From a checkpoint of a small segmentation model.
Training: muon at rate 0.032, 16800 steps, batches of 256.
Rows from block 13 of a small segmentation model, named by matrix and row number. Rows with one number belong to one neuron. Each number is 200 + 40 x the weight over its row's rms, rounded and kept within 0 to 999. All counts start at 0.
After each neuron's rows are labels from the 100 images, of 14848, where the neuron reaches its highest value: "responds to" is what is common among them. Only what is clearly more common there than usual is listed. The data: aerial photos of the United States (SatlasPretrain).
# fc1: MLP up (model.blocks.13.mlp.fc1.weight, 1536x256), inputs 0-63
# fc2: MLP down (model.blocks.13.mlp.fc2.weight, 256x1536, transposed), outputs 0-63

fc1.359,207,227,156,224,240,163,202,178,197,126,175,247,150,195,198,230,181,177,133,211,169,143,207,210,136,204,169,199,192,201,182,206,220,271,178,204,274,109,182,164,224,207,347,210,220,143,203,127,157,224,190,138,214,98,165,177,163,231,227,224,204,206,183,218
fc2.359,223,205,263,116,234,144,188,233,185,157,214,162,153,210,258,147,194,224,179,149,183,196,235,200,206,149,283,186,235,229,223,166,207,250,178,188,171,166,243,232,178,180,203,225,185,338,223,158,215,189,251,294,179,296,214,193,202,155,142,158,251,186,138,183
responds to: building

fc1.457,241,215,258,203,185,163,206,171,212,227,180,152,221,190,214,171,228,158,134,228,283,140,191,184,238,224,225,197,214,215,202,215,159,185,200,241,170,195,218,232,173,248,219,180,214,66,205,224,182,181,204,193,259,260,94,147,216,162,211,196,202,210,171,253
fc2.457,235,169,201,248,224,135,196,265,204,130,254,135,246,222,210,235,197,233,149,237,174,209,158,170,168,222,161,204,217,226,264,79,250,158,172,241,244,201,200,134,186,256,212,193,107,203,210,178,196,157,154,195,214,205,228,204,140,193,170,264,279,159,164,198
responds to: building

fc1.198,151,218,196,210,209,230,168,238,210,251,236,188,119,217,203,148,177,182,175,205,124,217,245,213,165,170,169,188,240,183,148,145,236,191,254,260,184,205,187,236,224,162,235,186,213,244,230,150,140,118,279,163,211,236,204,169,172,147,180,257,148,184,271,214
fc2.198,194,227,191,167,214,184,205,229,245,216,205,264,236,165,182,212,198,188,233,286,189,101,240,178,186,217,178,192,153,184,232,160,256,173,214,206,191,168,242,129,171,270,177,152,212,151,157,197,179,270,210,170,191,163,147,251,168,178,187,235,265,164,267,158
responds to: park

fc1.448,236,156,179,244,178,177,255,153,221,199,149,146,210,204,234,182,188,153,169,202,209,154,216,279,200,181,176,200,158,192,208,185,252,183,209,90,225,139,266,220,244,175,208,147,163,196,169,186,294,199,259,184,190,171,195,182,200,227,222,155,220,273,88,202
fc2.448,194,204,148,223,204,150,134,190,202,157,269,211,197,230,147,169,216,291,248,154,198,168,259,181,189,229,199,174,200,222,169,221,169,263,194,192,193,159,178,242,239,190,200,137,195,215,180,182,220,186,208,195,247,173,227,179,188,143,243,123,166,225,144,160
responds to: park

fc1.353,199,210,215,273,278,202,227,175,265,241,218,228,250,87,163,207,185,175,254,271,169,135,223,191,151,215,168,216,195,151,200,246,180,133,236,186,255,233,162,224,134,153,205,211,177,252,163,274,204,135,169,252,206,226,157,186,199,174,182,245,253,302,192,243
fc2.353,189,193,224,101,103,211,219,210,208,245,166,248,214,209,248,156,235,235,195,142,152,168,202,203,114,185,197,204,220,240,184,166,162,185,151,177,201,173,223,195,104,213,203,135,218,163,204,163,176,235,195,213,203,142,252,216,106,154,265,160,152,170,210,143
responds to: crop field

fc1.401,201,121,223,234,152,228,193,231,166,90,126,200,166,187,249,156,265,183,124,186,152,218,184,228,228,148,205,178,193,146,137,113,194,149,226,171,198,157,231,271,183,209,174,204,207,206,172,186,194,199,145,174,203,138,195,217,218,199,200,148,202,254,123,181
fc2.401,175,143,223,210,144,226,247,190,200,160,128,164,210,259,175,190,232,157,175,175,173,124,140,196,207,218,258,228,188,148,206,196,244,136,260,151,215,209,184,139,157,167,174,251,239,252,217,156,230,199,221,188,193,91,125,218,253,224,188,221,193,164,244,143
responds to: building

fc1.298,198,206,200,234,203,90,197,191,211,235,196,173,244,241,267,192,196,220,222,221,203,118,233,288,179,176,181,243,181,170,209,190,213,187,186,234,167,128,192,136,139,165,202,218,139,140,184,218,224,224,182,255,154,225,129,216,221,225,215,195,180,273,173,201
fc2.298,244,203,168,229,231,226,191,178,236,179,211,132,220,130,202,199,146,190,137,197,175,265,161,148,159,190,167,193,230,274,284,176,219,174,200,253,154,195,220,300,165,163,159,207,197,299,227,240,137,178,194,228,181,231,198,249,189,212,221,204,198,178,206,179
responds to: crop field

fc1.85,217,228,253,113,250,189,226,146,220,147,199,194,205,282,127,194,179,195,219,126,205,197,199,185,174,174,189,292,157,237,199,277,227,194,237,178,168,207,273,151,211,281,120,222,209,150,125,214,157,170,228,181,245,143,197,208,173,128,228,240,196,226,169,236
fc2.85,214,161,203,162,180,246,153,167,209,164,160,177,175,188,170,179,201,254,214,232,199,189,170,217,140,171,159,149,235,95,201,178,224,179,150,216,105,214,185,145,168,208,228,225,208,241,224,210,266,153,145,134,140,156,246,180,174,241,234,138,174,191,184,174
responds to: crop field

fc1.255,237,151,143,234,208,205,214,253,169,180,182,154,172,205,228,186,216,147,108,178,157,144,211,214,276,181,161,210,167,152,204,250,182,204,181,163,222,219,204,190,172,176,225,230,186,215,171,159,168,165,41,220,213,210,168,180,242,187,233,228,235,217,219,192
fc2.255,157,209,181,162,157,228,203,129,180,191,207,217,174,260,177,135,181,150,234,199,181,248,226,210,186,208,231,199,182,166,265,144,221,212,209,189,151,225,235,191,210,173,197,254,219,152,227,240,247,231,233,198,171,256,206,172,146,214,228,200,128,302,187,143
responds to: building

fc1.505,200,218,187,285,207,170,171,205,192,229,180,217,307,277,221,228,231,168,259,241,167,225,260,193,222,224,213,144,188,232,212,258,196,153,231,219,146,163,212,198,229,239,137,225,224,163,271,138,164,237,217,147,169,254,247,221,245,203,101,160,197,226,165,214
fc2.505,182,189,179,233,205,116,227,192,235,208,151,218,161,242,223,198,182,237,202,315,188,157,173,192,220,160,206,202,200,169,217,269,162,232,189,198,202,317,123,227,211,213,238,135,170,150,163,248,240,271,238,289,257,198,165,241,155,221,208,259,194,196,160,148
responds to: building

fc1.372,196,180,122,189,303,224,189,176,192,151,249,233,199,160,186,159,250,219,194,190,247,247,181,210,235,165,277,219,169,212,161,223,163,216,185,171,165,180,222,145,247,225,192,143,161,165,133,178,129,196,184,188,194,172,191,173,156,192,199,141,235,271,202,153
fc2.372,165,198,201,110,188,168,245,156,125,161,255,231,221,173,169,188,212,298,176,223,199,206,173,200,216,156,156,102,178,180,264,290,230,232,172,166,217,194,209,188,228,77,208,295,204,177,140,196,245,227,190,211,208,199,204,212,254,253,166,259,213,305,330,222
responds to: crop field

fc1.610,208,169,180,221,212,251,253,253,188,259,161,218,281,292,258,188,206,220,185,232,235,232,213,174,184,208,177,200,185,149,177,181,220,183,209,155,193,203,178,205,159,185,114,207,207,252,178,194,178,233,175,251,182,225,191,215,134,191,175,211,137,241,219,223
fc2.610,199,248,198,142,165,165,149,259,147,186,221,219,212,199,163,199,252,129,223,224,179,207,233,218,234,220,238,162,152,246,176,169,187,191,198,114,161,278,181,226,227,191,180,166,195,191,182,204,168,225,197,283,262,207,119,143,243,132,183,184,208,226,221,217
responds to: crop field

fc1.268,207,124,105,243,208,153,220,220,175,215,217,150,230,241,175,249,184,184,157,239,229,199,129,144,197,317,146,263,242,271,155,104,200,173,245,188,177,170,203,265,228,179,194,189,165,202,305,214,206,200,164,214,158,245,207,173,141,128,230,231,182,271,181,175
fc2.268,232,204,184,153,175,232,207,171,223,195,281,211,193,207,194,128,183,195,257,234,178,191,184,179,202,143,215,162,201,202,201,180,168,217,176,86,227,227,260,227,243,163,206,288,196,203,231,134,258,208,186,210,199,192,183,214,276,191,139,241,132,276,161,272
responds to: crop field

fc1.145,150,163,108,195,191,255,251,214,179,156,254,199,198,197,176,201,218,240,289,157,138,223,178,223,164,158,148,197,116,139,192,190,220,227,161,243,235,266,171,248,190,175,184,176,219,190,216,193,201,155,230,207,207,186,188,229,216,266,227,196,154,178,219,202
fc2.145,229,196,218,164,213,228,186,166,200,204,150,240,202,157,207,133,147,137,134,211,187,156,201,209,208,199,242,95,215,286,201,199,177,168,202,199,183,171,150,168,173,252,212,255,194,227,155,244,197,251,218,174,168,339,233,155,245,211,274,169,166,221,177,166
responds to: park

fc1.418,186,213,161,236,121,196,183,307,111,118,248,161,213,231,198,176,210,223,241,209,203,123,149,188,184,224,158,186,128,235,232,179,200,209,223,212,204,249,208,227,162,262,176,213,121,188,236,233,181,209,194,197,199,248,115,191,211,182,219,183,137,277,185,173
fc2.418,208,207,231,233,242,200,175,290,159,205,246,264,214,163,159,193,142,185,120,259,177,125,299,197,211,185,208,181,163,155,200,200,192,248,230,193,181,196,199,200,256,179,178,252,208,161,182,198,237,133,185,157,235,235,171,195,317,190,150,259,226,146,59,247
responds to: crop field

fc1.233,103,204,274,185,246,214,211,259,219,230,177,180,129,147,212,177,224,210,187,202,157,156,233,238,150,195,197,214,248,150,159,126,184,167,201,204,193,157,123,186,217,200,151,162,208,235,228,194,219,194,180,159,197,196,101,223,221,190,155,185,188,208,152,245
fc2.233,267,197,196,217,126,186,165,247,342,246,202,221,181,168,180,159,256,203,230,169,202,133,115,220,230,230,193,176,179,176,241,175,137,184,256,200,151,109,182,225,136,247,245,213,272,139,204,213,155,266,284,200,221,148,222,213,187,210,242,211,211,237,239,200
responds to: building; parking lot

fc1.480,155,200,240,123,251,246,219,149,197,194,313,150,172,252,218,232,208,211,195,240,203,150,211,153,176,140,153,115,184,223,271,187,122,219,253,213,171,246,206,157,146,224,220,259,238,169,159,257,184,244,259,209,160,234,196,219,237,188,215,160,243,101,248,224
fc2.480,185,159,185,242,142,179,152,126,143,201,196,213,267,142,202,271,229,180,164,179,145,234,221,233,211,224,160,232,168,159,175,178,215,124,198,239,215,146,245,206,245,230,228,200,204,136,204,136,242,203,207,204,255,169,174,128,145,186,186,232,183,274,185,276
responds to: park

fc1.136,239,193,238,200,215,154,257,226,222,148,191,190,206,220,287,194,278,146,201,183,208,226,294,151,248,246,198,188,139,222,163,204,216,100,177,260,133,192,191,138,190,198,248,166,105,154,142,190,194,161,232,187,201,142,156,161,169,229,240,208,196,120,192,190
fc2.136,238,181,213,174,212,238,149,213,203,195,197,172,297,189,199,140,208,220,220,149,240,215,190,211,235,172,166,231,257,194,225,262,239,227,175,202,203,192,253,219,182,242,217,143,225,150,180,230,233,194,247,155,200,271,195,233,214,298,201,181,212,225,223,235
responds to: building

fc1.458,185,110,182,189,246,182,248,143,290,167,191,190,144,231,131,190,267,202,202,211,155,260,163,187,209,170,164,185,249,209,227,230,182,220,156,176,123,233,155,181,216,248,141,206,180,211,218,166,208,204,144,174,165,226,210,201,180,190,222,218,248,146,172,172
fc2.458,189,192,193,233,206,212,269,146,216,175,283,171,218,146,180,168,203,213,140,224,204,139,259,243,179,219,219,282,145,215,197,205,126,155,181,189,191,149,123,214,236,147,202,200,161,155,256,181,217,244,211,189,233,221,183,193,268,227,234,218,165,204,210,209
responds to: park

fc1.599,182,179,177,234,234,230,255,186,164,221,171,199,235,188,215,185,221,264,159,114,185,204,159,196,147,158,218,172,202,263,204,196,247,248,182,195,200,193,247,170,173,246,221,274,188,142,192,220,201,152,246,189,205,251,204,246,192,264,207,166,157,255,184,195
fc2.599,194,185,186,179,145,208,184,215,153,185,166,255,174,189,177,287,183,244,222,264,196,183,252,241,189,240,124,219,196,218,232,267,237,148,215,234,169,107,169,168,261,155,205,154,232,222,227,267,186,243,161,193,217,168,194,162,111,142,206,189,196,207,287,157
responds to: park

fc1.291,73,247,211,219,195,249,205,157,163,156,245,264,177,240,142,154,199,209,225,108,62,205,209,190,179,248,194,317,244,218,226,148,269,157,162,221,281,217,174,145,135,213,185,329,244,214,264,162,248,230,280,185,185,230,178,160,193,180,219,233,215,188,177,203
fc2.291,269,194,161,183,227,186,171,230,234,258,217,242,229,248,219,188,251,208,169,242,226,184,236,194,199,84,174,212,182,197,143,196,192,147,162,230,107,137,214,192,257,278,204,193,215,168,202,187,179,229,250,164,228,185,142,222,273,117,180,193,265,141,223,242
responds to: park

fc1.77,213,123,185,216,177,153,210,215,213,279,319,234,212,223,203,147,230,145,82,209,163,175,259,211,220,199,216,112,233,136,190,139,154,234,173,232,228,150,261,197,198,237,174,224,168,177,232,189,143,171,128,237,166,269,176,207,210,270,228,192,223,273,222,185
fc2.77,181,222,181,274,179,204,185,174,137,188,206,176,212,163,221,234,154,189,182,127,192,207,209,210,189,202,187,169,166,176,174,204,162,177,209,150,127,190,134,250,200,233,193,158,185,204,172,168,186,221,183,182,230,183,276,181,199,164,163,211,181,169,174,186
responds to: building; parking lot

fc1.338,244,170,230,244,205,225,171,174,262,185,160,230,199,129,283,195,255,209,163,162,168,280,171,253,136,161,217,146,200,129,186,189,254,178,153,166,191,207,221,137,278,247,157,174,219,226,217,177,177,199,185,168,144,184,208,154,200,165,236,189,242,200,293,174
fc2.338,109,199,247,143,241,104,268,187,157,176,232,188,157,160,142,134,190,141,211,184,192,168,248,213,191,215,175,137,218,201,240,249,139,201,254,214,207,239,151,221,123,208,208,214,196,230,208,224,167,207,191,174,250,278,187,219,212,202,224,183,214,217,155,219
responds to: park

fc1.365,223,195,166,200,223,212,221,207,145,159,154,182,227,166,191,133,250,190,180,222,225,254,217,143,124,218,211,150,217,208,198,241,201,178,174,191,175,184,195,134,181,155,189,177,148,209,282,209,157,205,264,201,212,180,226,192,211,259,206,282,118,290,171,161
fc2.365,223,148,196,132,178,207,233,197,188,212,189,160,251,282,175,176,234,186,292,138,198,266,238,179,161,202,187,260,182,229,192,285,258,174,166,185,198,177,222,234,285,279,196,227,177,225,269,234,219,168,191,197,198,216,238,221,169,164,201,281,294,146,248,175
responds to: park

fc1.623,184,141,159,142,210,247,175,246,230,227,121,256,223,238,257,198,175,214,219,252,206,239,239,164,122,182,198,172,209,217,182,287,189,106,214,168,158,202,178,158,180,234,62,194,241,164,194,168,242,170,225,154,261,269,167,148,188,237,137,203,206,214,118,170
fc2.623,190,90,147,225,137,190,162,161,232,183,143,147,211,138,239,159,206,227,192,236,194,320,119,202,182,203,222,189,182,144,166,220,214,231,244,215,187,228,184,173,168,240,204,217,161,271,246,142,213,209,150,334,180,193,186,221,205,211,193,187,199,191,144,220
responds to: building

fc1.128,196,286,227,275,166,182,171,219,167,218,189,221,285,289,162,159,181,209,214,165,140,191,153,106,175,217,145,192,265,239,153,180,181,169,124,144,224,173,188,159,186,288,191,202,216,187,280,207,203,180,190,160,270,151,212,267,104,206,150,192,201,144,133,269
fc2.128,159,225,185,259,180,212,203,203,204,197,221,193,198,209,234,219,217,178,238,300,193,220,142,216,230,110,204,180,149,193,185,221,157,237,198,189,229,178,171,205,169,113,216,234,263,202,204,151,237,162,175,142,186,151,221,169,197,159,115,169,170,193,270,75
responds to: building

fc1.703,166,143,165,211,207,242,253,226,201,300,296,245,220,234,227,316,244,169,244,245,112,203,146,182,124,210,195,189,206,181,196,227,194,240,250,220,159,202,222,213,221,213,226,298,159,192,210,169,171,130,179,149,168,178,200,221,152,181,223,207,306,191,179,261
fc2.703,177,287,222,224,152,200,230,169,285,193,157,176,138,212,170,153,248,180,208,196,202,174,271,169,149,225,244,171,255,149,182,111,208,196,185,249,119,114,268,190,197,239,203,111,183,215,142,229,192,149,170,161,260,231,200,236,244,197,162,172,193,291,221,100
responds to: park

fc1.8,145,186,237,153,184,181,176,212,272,184,180,199,210,141,203,191,151,265,156,209,133,204,161,173,169,237,207,135,188,250,160,141,222,218,224,118,186,202,230,175,191,187,222,234,262,207,248,119,164,225,258,216,201,200,123,215,142,202,223,239,169,330,199,186
fc2.8,178,205,180,258,196,246,186,167,222,207,205,329,298,278,213,186,229,237,151,188,157,113,179,190,182,208,178,186,155,178,151,184,185,205,216,186,289,145,271,181,95,220,243,216,223,145,217,275,148,231,312,210,273,150,156,188,241,177,198,145,176,207,234,205
responds to: park

fc1.332,169,222,266,232,212,263,159,192,185,209,167,239,266,190,167,215,213,232,109,132,139,202,203,174,178,206,195,94,202,240,186,198,196,150,219,223,170,223,227,241,168,283,58,144,174,208,148,109,182,239,215,164,191,190,207,222,221,240,179,245,159,209,196,209
fc2.332,223,167,286,179,192,224,188,107,191,183,185,211,140,154,153,176,289,229,161,166,222,270,170,184,214,209,236,212,318,144,210,217,228,166,234,193,243,224,286,145,209,204,189,271,182,257,113,128,148,175,224,200,143,248,300,282,219,212,197,174,287,194,193,234
responds to: crop field

fc1.643,194,195,204,228,199,193,257,144,217,193,141,203,169,144,180,218,297,173,132,246,199,197,185,199,214,188,259,169,170,197,174,209,194,128,248,178,180,187,218,228,115,207,224,195,205,149,224,208,200,248,177,255,163,215,136,163,137,156,309,174,231,229,193,227
fc2.643,163,213,199,256,241,258,188,183,156,219,195,137,246,303,186,260,249,194,210,250,211,209,259,168,219,228,144,160,199,291,216,182,88,203,176,230,235,202,246,160,270,208,219,183,223,235,231,216,203,196,207,231,242,141,197,182,172,223,256,226,223,183,253,225
responds to: crop field

fc1.639,202,171,226,158,165,313,147,176,228,177,190,269,233,185,213,256,172,266,150,172,112,148,200,221,205,206,243,143,187,190,115,225,211,196,214,207,183,266,201,161,173,130,146,219,164,221,209,155,190,196,238,156,177,132,171,203,147,177,254,208,208,181,251,150
fc2.639,79,221,196,211,237,47,218,227,197,192,231,94,225,239,175,183,221,119,177,233,202,271,228,197,195,198,174,219,198,138,311,193,223,145,240,210,219,203,230,133,222,169,198,177,232,207,188,300,163,193,197,239,222,227,225,211,233,242,225,221,205,176,225,225
responds to: building

fc1.525,195,220,135,179,168,163,208,179,236,223,176,223,230,184,206,169,137,218,118,187,213,184,233,213,204,235,215,136,200,188,180,197,276,257,128,154,245,187,226,182,166,182,278,173,214,205,120,128,208,292,161,135,201,99,191,206,134,141,250,154,259,252,156,240
fc2.525,193,98,222,203,235,156,219,143,239,161,165,192,193,172,196,170,190,251,176,213,225,219,231,171,228,177,173,241,203,196,186,138,193,181,208,186,148,228,139,168,159,226,216,198,252,252,179,275,160,287,268,199,202,202,179,232,157,265,111,187,121,194,216,169
responds to: building

fc1.420,188,228,199,145,229,214,194,144,223,194,188,150,160,263,214,219,255,219,201,240,200,186,206,175,173,140,299,170,241,191,223,126,172,263,213,188,168,163,153,201,230,171,249,258,170,120,242,259,156,242,213,178,179,210,209,219,244,220,255,186,171,246,197,167
fc2.420,211,185,192,271,205,225,247,184,212,186,164,147,144,148,226,221,182,196,280,197,161,151,183,224,212,211,116,145,219,209,178,181,247,136,222,166,215,121,210,241,230,212,193,202,197,175,205,177,208,206,215,217,199,143,277,186,161,304,222,233,253,172,159,218
responds to: crop field

fc1.92,181,225,204,206,221,278,165,199,258,171,218,279,143,183,222,141,162,250,222,198,63,155,227,229,135,154,206,158,251,242,198,230,291,148,184,214,154,256,263,209,152,191,177,261,209,208,247,154,175,223,228,229,222,220,160,221,149,222,215,177,139,120,247,181
fc2.92,227,211,181,193,188,237,125,174,202,206,182,252,199,224,206,161,270,263,153,217,213,118,163,202,197,210,250,136,229,253,86,174,205,163,219,180,132,123,267,162,209,280,228,215,259,184,192,187,164,217,237,165,146,152,123,180,255,125,220,203,167,226,242,201
responds to: park

fc1.416,201,207,194,170,205,207,213,227,208,179,144,196,232,194,186,290,239,242,191,236,148,158,269,171,217,225,179,164,210,117,182,241,244,191,175,189,247,154,151,235,213,272,160,185,201,155,175,149,248,268,176,181,228,246,212,218,175,270,168,159,190,227,215,281
fc2.416,160,182,232,222,192,155,189,187,267,202,148,165,141,173,244,287,138,242,258,148,178,65,220,178,207,252,242,275,189,188,177,169,258,184,203,192,273,210,165,221,220,292,173,125,155,284,239,213,171,188,166,225,112,273,140,216,170,175,129,202,198,223,141,211
responds to: park

fc1.512,226,122,175,188,173,131,196,198,218,266,173,237,138,203,176,100,214,239,220,186,199,141,258,173,235,201,189,208,241,237,170,106,204,160,220,113,203,178,236,178,219,183,204,222,254,227,208,164,252,132,117,163,261,117,173,189,193,210,251,203,148,191,163,254
fc2.512,173,195,193,194,168,177,183,148,196,222,184,144,182,216,165,240,178,211,214,277,217,240,192,203,154,199,231,252,180,193,274,181,149,169,239,174,205,176,182,221,216,277,222,94,155,175,187,198,164,123,231,147,234,181,182,162,209,189,138,170,240,187,285,169
responds to: building

fc1.315,198,228,173,129,207,244,183,226,151,196,140,194,238,291,239,167,144,215,169,189,138,111,233,243,157,204,229,152,173,183,240,171,220,206,176,146,183,199,227,183,133,144,254,225,245,228,209,208,159,204,265,190,219,211,144,202,185,170,239,209,105,153,182,115
fc2.315,173,153,199,179,260,205,142,199,166,180,166,205,223,148,204,232,260,242,165,196,238,284,123,226,241,249,250,173,129,216,192,238,178,188,250,250,214,186,140,112,177,216,204,189,128,135,204,210,198,230,200,177,224,219,130,134,278,164,150,184,207,187,234,274
responds to: park

fc1.42,177,177,171,165,246,175,210,195,205,213,196,241,150,209,196,238,137,184,183,198,272,203,168,137,192,200,257,163,239,286,191,206,244,141,208,263,210,178,159,247,168,188,111,133,219,183,238,278,213,240,145,237,138,113,165,181,149,230,213,195,169,219,199,180
fc2.42,241,209,206,257,114,156,198,189,253,152,184,138,163,129,155,148,235,154,246,250,208,199,184,192,219,271,222,224,118,233,144,121,158,183,159,269,250,254,228,219,206,221,180,275,118,297,206,201,183,188,221,245,227,234,199,171,177,191,175,199,252,198,288,219
responds to: crop field

fc1.431,212,237,195,228,215,149,261,214,198,141,172,292,168,194,207,165,180,186,236,221,128,259,212,125,143,208,186,225,199,171,204,210,186,284,144,154,166,306,242,225,238,141,188,256,195,150,292,198,213,200,247,233,221,227,205,243,188,244,207,156,165,124,223,173
fc2.431,135,188,191,274,215,204,243,196,167,187,271,136,180,208,158,215,166,242,183,212,234,173,264,188,198,202,185,136,263,171,186,139,177,189,177,231,126,214,207,125,135,149,173,188,220,182,189,234,191,208,139,132,149,89,203,253,248,212,78,119,207,249,192,200
responds to: crop field

fc1.535,203,216,153,194,147,227,160,225,221,250,187,236,190,184,281,219,233,145,137,93,195,141,173,229,185,199,213,151,186,218,154,189,194,171,199,198,260,211,161,149,226,150,126,241,218,80,190,235,214,236,132,257,146,230,174,194,208,191,257,216,262,232,290,253
fc2.535,188,219,267,181,220,155,273,244,232,188,179,171,167,191,224,167,105,217,234,195,220,211,136,177,224,218,135,143,243,192,277,243,213,241,191,209,245,309,213,211,141,270,172,243,172,275,154,156,225,180,175,252,261,252,160,257,141,236,230,185,218,246,183,131
responds to: crop field

fc1.649,170,219,179,218,211,165,203,190,281,161,233,189,223,250,173,162,224,132,162,228,102,287,150,222,273,189,209,156,224,190,169,170,226,145,175,228,241,165,212,210,205,128,148,183,179,183,173,162,176,146,217,183,234,193,288,144,244,213,217,234,194,224,173,176
fc2.649,207,244,148,195,149,254,175,246,125,204,156,228,168,114,278,182,183,181,211,113,235,221,171,195,227,233,210,222,192,187,254,148,201,195,200,191,165,122,179,177,262,260,211,247,248,166,198,242,161,216,189,163,113,147,211,176,182,209,179,236,216,212,217,117
responds to: building

fc1.201,183,216,222,168,235,206,178,194,202,249,207,172,185,163,202,267,204,251,213,173,236,198,229,109,184,236,226,200,185,203,194,165,246,161,154,207,175,144,225,290,250,200,206,146,341,191,232,177,213,221,104,252,147,191,167,163,252,216,147,143,191,180,227,217
fc2.201,216,240,262,239,134,265,187,247,303,204,182,231,281,314,160,148,211,215,298,218,209,147,200,218,205,174,193,161,145,186,169,121,146,204,219,187,202,192,161,223,202,128,184,188,113,222,238,177,164,190,171,219,193,223,152,236,159,214,288,228,188,244,166,203
responds to: crop field