Rows from block 7 of a small segmentation model, named by matrix and row number. Rows with one number belong to one neuron. Each number is 128 + 32 x the weight over its row's rms, rounded and kept within 0 to 255. All counts start at 0. Numbers have three digits each.
After each neuron's rows are labels from the 100 images, of 14848, where the neuron reaches its highest value: "responds to" is what is common among them; "patch colour" is the nearest of a few named colours to the mean colour under the peak. Only what is clearly more common there than usual is listed. The data: aerial photos of the United States (SatlasPretrain). In brackets: how many of the 100, against the usual share in percent.
# fc1: MLP up (model.blocks.7.mlp.fc1.weight, 1536x256), inputs 0-127
# fc2: MLP down (model.blocks.7.mlp.fc2.weight, 256x1536, transposed), outputs 0-127

fc1.609:141072104126112134087170140079170193153139156091183140130110128103123105159144111175095100075126122119191147201130090176103170126128135123126173107152075122152144126059135167131118089193090099129123149145173130206095156155079129095150152120094122138112109110076119182131111138100072163118053137142110229118072123142147157101147166155158148081103170087126102134138121112123138133107136
fc2.609:090142124104141113148155101108145179083112113122106116119121111165165150134207173157136200146147115178058096149124068065189093037135102128160123158140093075115118140134152190077118119124132121069173121107093087135144110142114122136158142187176130181127157163093117117127120113128079204167141134098173147175145095105096152167102065129141118191128132089128133144141177167081165127192097
responds to: crop field (53 vs 9.1)
patch colour: black (29 vs 1.2)

fc1.56:109101175085105127107109093112130094130053115164136161137220040205191098106146086129077185129194134155124133109120149170125154104116092112176065161138135094178132154119145096111122086129154127122162144141134111177108148167125105086118087151118157092104147104097061106099152145159151147163150084089188138110104088151134103136181145121155119140084131090170119071092126162097145106122129
fc2.56:184097081160090085139165151170130079135087104142116048133172100165137098105130166168126126086119117122109103086161147132165112100111096126079121131085080106122116171107108212142079118056098123118090167153058166166153113133122094111141114123117188107151139115126136161153137056099130138117122149141178098145082129129135131089116113108139121093115126156188148107102182145118142121162159
responds to: crop field (66 vs 9.1)
patch colour: black (34 vs 1.2)

fc1.383:112069094184106145077070092083088129125175133170153122116144132160177156104179087129121101107151131181163173120184056109125131123135139132136150136120147146143174160172109145181101111124155044103142121146091115136136189126069135098155095213103079143127092147128098151110105130111115133112212114137153177180159148118131092125095122146146097155150161204182101140072106128144101137187148
fc2.383:144088115132139142053128110132106126095145142095094165128066064117106079156155151127105100153166117112068132135138117106142171104141113166134136176161179110079140156082122162143146087127069135141086127107174184098182101218101118133171161132092147066125100127127141166157149095162093129120116115093162120125149143116122146131184080143147141136044084103131142102180131157187137081172127
responds to: crop field (26 vs 9.1)
patch colour: grey (87 vs 56.1)

fc1.152:101139157140106217143129148016102160096116117164130112155146137043164111176098133116140081120090122144098193148103168099124068074128168100118146118150102176074174197160159139106123106111147172085107115126093113107159112104141225105161141091168125178117132055109103048156163127110081167107088143088141148101130131141143086145102170125118142155075120159126088094169066074115158146151088
fc2.152:152149083125136085117147175158144159118140131146145167145115098154123235169147118130119122182119120079138165092088152118164116147106170107193135129128169112143117121103094117174205086125123169109141128066147059132169071123119201122075184130109187171107104123097127233138150121123081153103151181169161124058095190120161122135191158141165140136093146080176138113149140120151174124079168
responds to: crop field (70 vs 9.1)
patch colour: black (31 vs 1.2)

fc1.757:142099102096108112166095172128172123108096123128142143115174138123192151169116123093070182104153085165186133116130118149202127139163145154109163108142114113100089078079115134102110137154123140142155115131138156097066109120117144124106185109136137080140119113133049154148054151127138095176176142163114111133193076082129142129135168096137149108065123137120132112131114170077136123147131
fc2.757:178191103158118128164139116107186110135117162089113111124152141182103120130123109097173116113160135175192106115135128098099120064039120109160161093108163145122114166204190138067166138156148144046104160115122122137119163132116109161078131136092153113156080130142166161151124140166130154081136100147139115140119174114147125123079138102153118126108113147181055179159061142157221117121145
responds to: crop field (31 vs 9.1)
patch colour: grey (95 vs 56.1)

fc1.619:148092122154112147102153141106084046096075113192171182192109142082208119186168133143093164121123110102129148120087169135122154120091125164122110120102125164122211152084128176117104131115122111151119159110047111091140112205132164162139151112091058154150155113141108094113105128101148141176126174144104150175127146142098156111147153121168156137154093139145111129057150128098130123132149
fc2.619:133131148112142137148136114056111131142133103125092064138109105157080077173115099180122093122131218128118155101170101111124136154147104158119126141170111199108151157133176162120122109146188155083087143108069133127105096138103120141155103180118166097070080146121096075096137097120146097142075160114135114174187097184155108128115116124188092163090147100130143168105177098105175105102070
responds to: crop field (32 vs 9.1)
patch colour: grey (88 vs 56.1)

fc1.675:137175169074126120130076109085122147094122124177120138119096111114055126109118107140124169103066136124082178128122118105108137118100150091120098124107142054123081150075155140174119127040089138124186168086168195115126055150231173175111145090162132148136184142104128127114094153117142097101106127117136072141052111104153139119167130123154130173160139132185105137200150153107174153104159
fc2.675:149137160135070098092099164115132119101148144150125137168166142051154159121100143105142155137069155138172118134072059172150088085125144141141103159093116163137109082159146102064172159112193116174141118078124152077098183149062118118159214076128126070119083116138180131096143160142194148127168142053091109123139131156135172155176131145150139107093088124080143103164134167166163147133172
responds to: building (89 vs 42.1)
patch colour: pink (27 vs 4)

fc1.319:130103087132134098195140164118090131109121169153128056145206078127148065124133091158103143129089144115147150185118156077108071147074161146149134160161136108090180151167072105125115173105105077100109076128067103191079124136090098106146167119081095133104161136107154170153191090092136142097114183103137078148137172155165113151103127097131140111099155060181133196128152181110154113184181
fc2.319:191095112106178112083131158131112129167123176142105213126170100098111193188139130082110153162091108111165101159115180112066116097103140074117136055129118069097095105159146124164132149087182153154165064090129193101189074132178091136109142125158097133135145101160126102091098125152159118122134127140108189136183121129097080137100152149082091142106073178124106115111131110150154171107105
responds to: building (99 vs 42.1)
patch colour: grey (85 vs 56.1)

fc1.765:120085106076113101078144140155154169157127132096162080117191125150127101126145106154151091104196118069059122133083134167090136087153094130109146123130160085140122088163144157188133161115127181100150114088140183137149144126126092110036048085109072091157131073102134094141126095097142160137135131126161127123121082169126047145129118158127152108132101090088160135104127171166172132144134
fc2.765:119108184132169119154105095136100139120131148095095195098097143149091131090168156128135144153092188108110135125153150137145131180132079122141156103102128100119062129118110088099142113134160147151113072180147152075155128111116147153203199113102207140112129115122140112139206141168104160095156100110161168141182159121143114124124153099112097098127147118090166166108043135041110104146096
responds to: building (96 vs 42.1)
patch colour: grey (92 vs 56.1)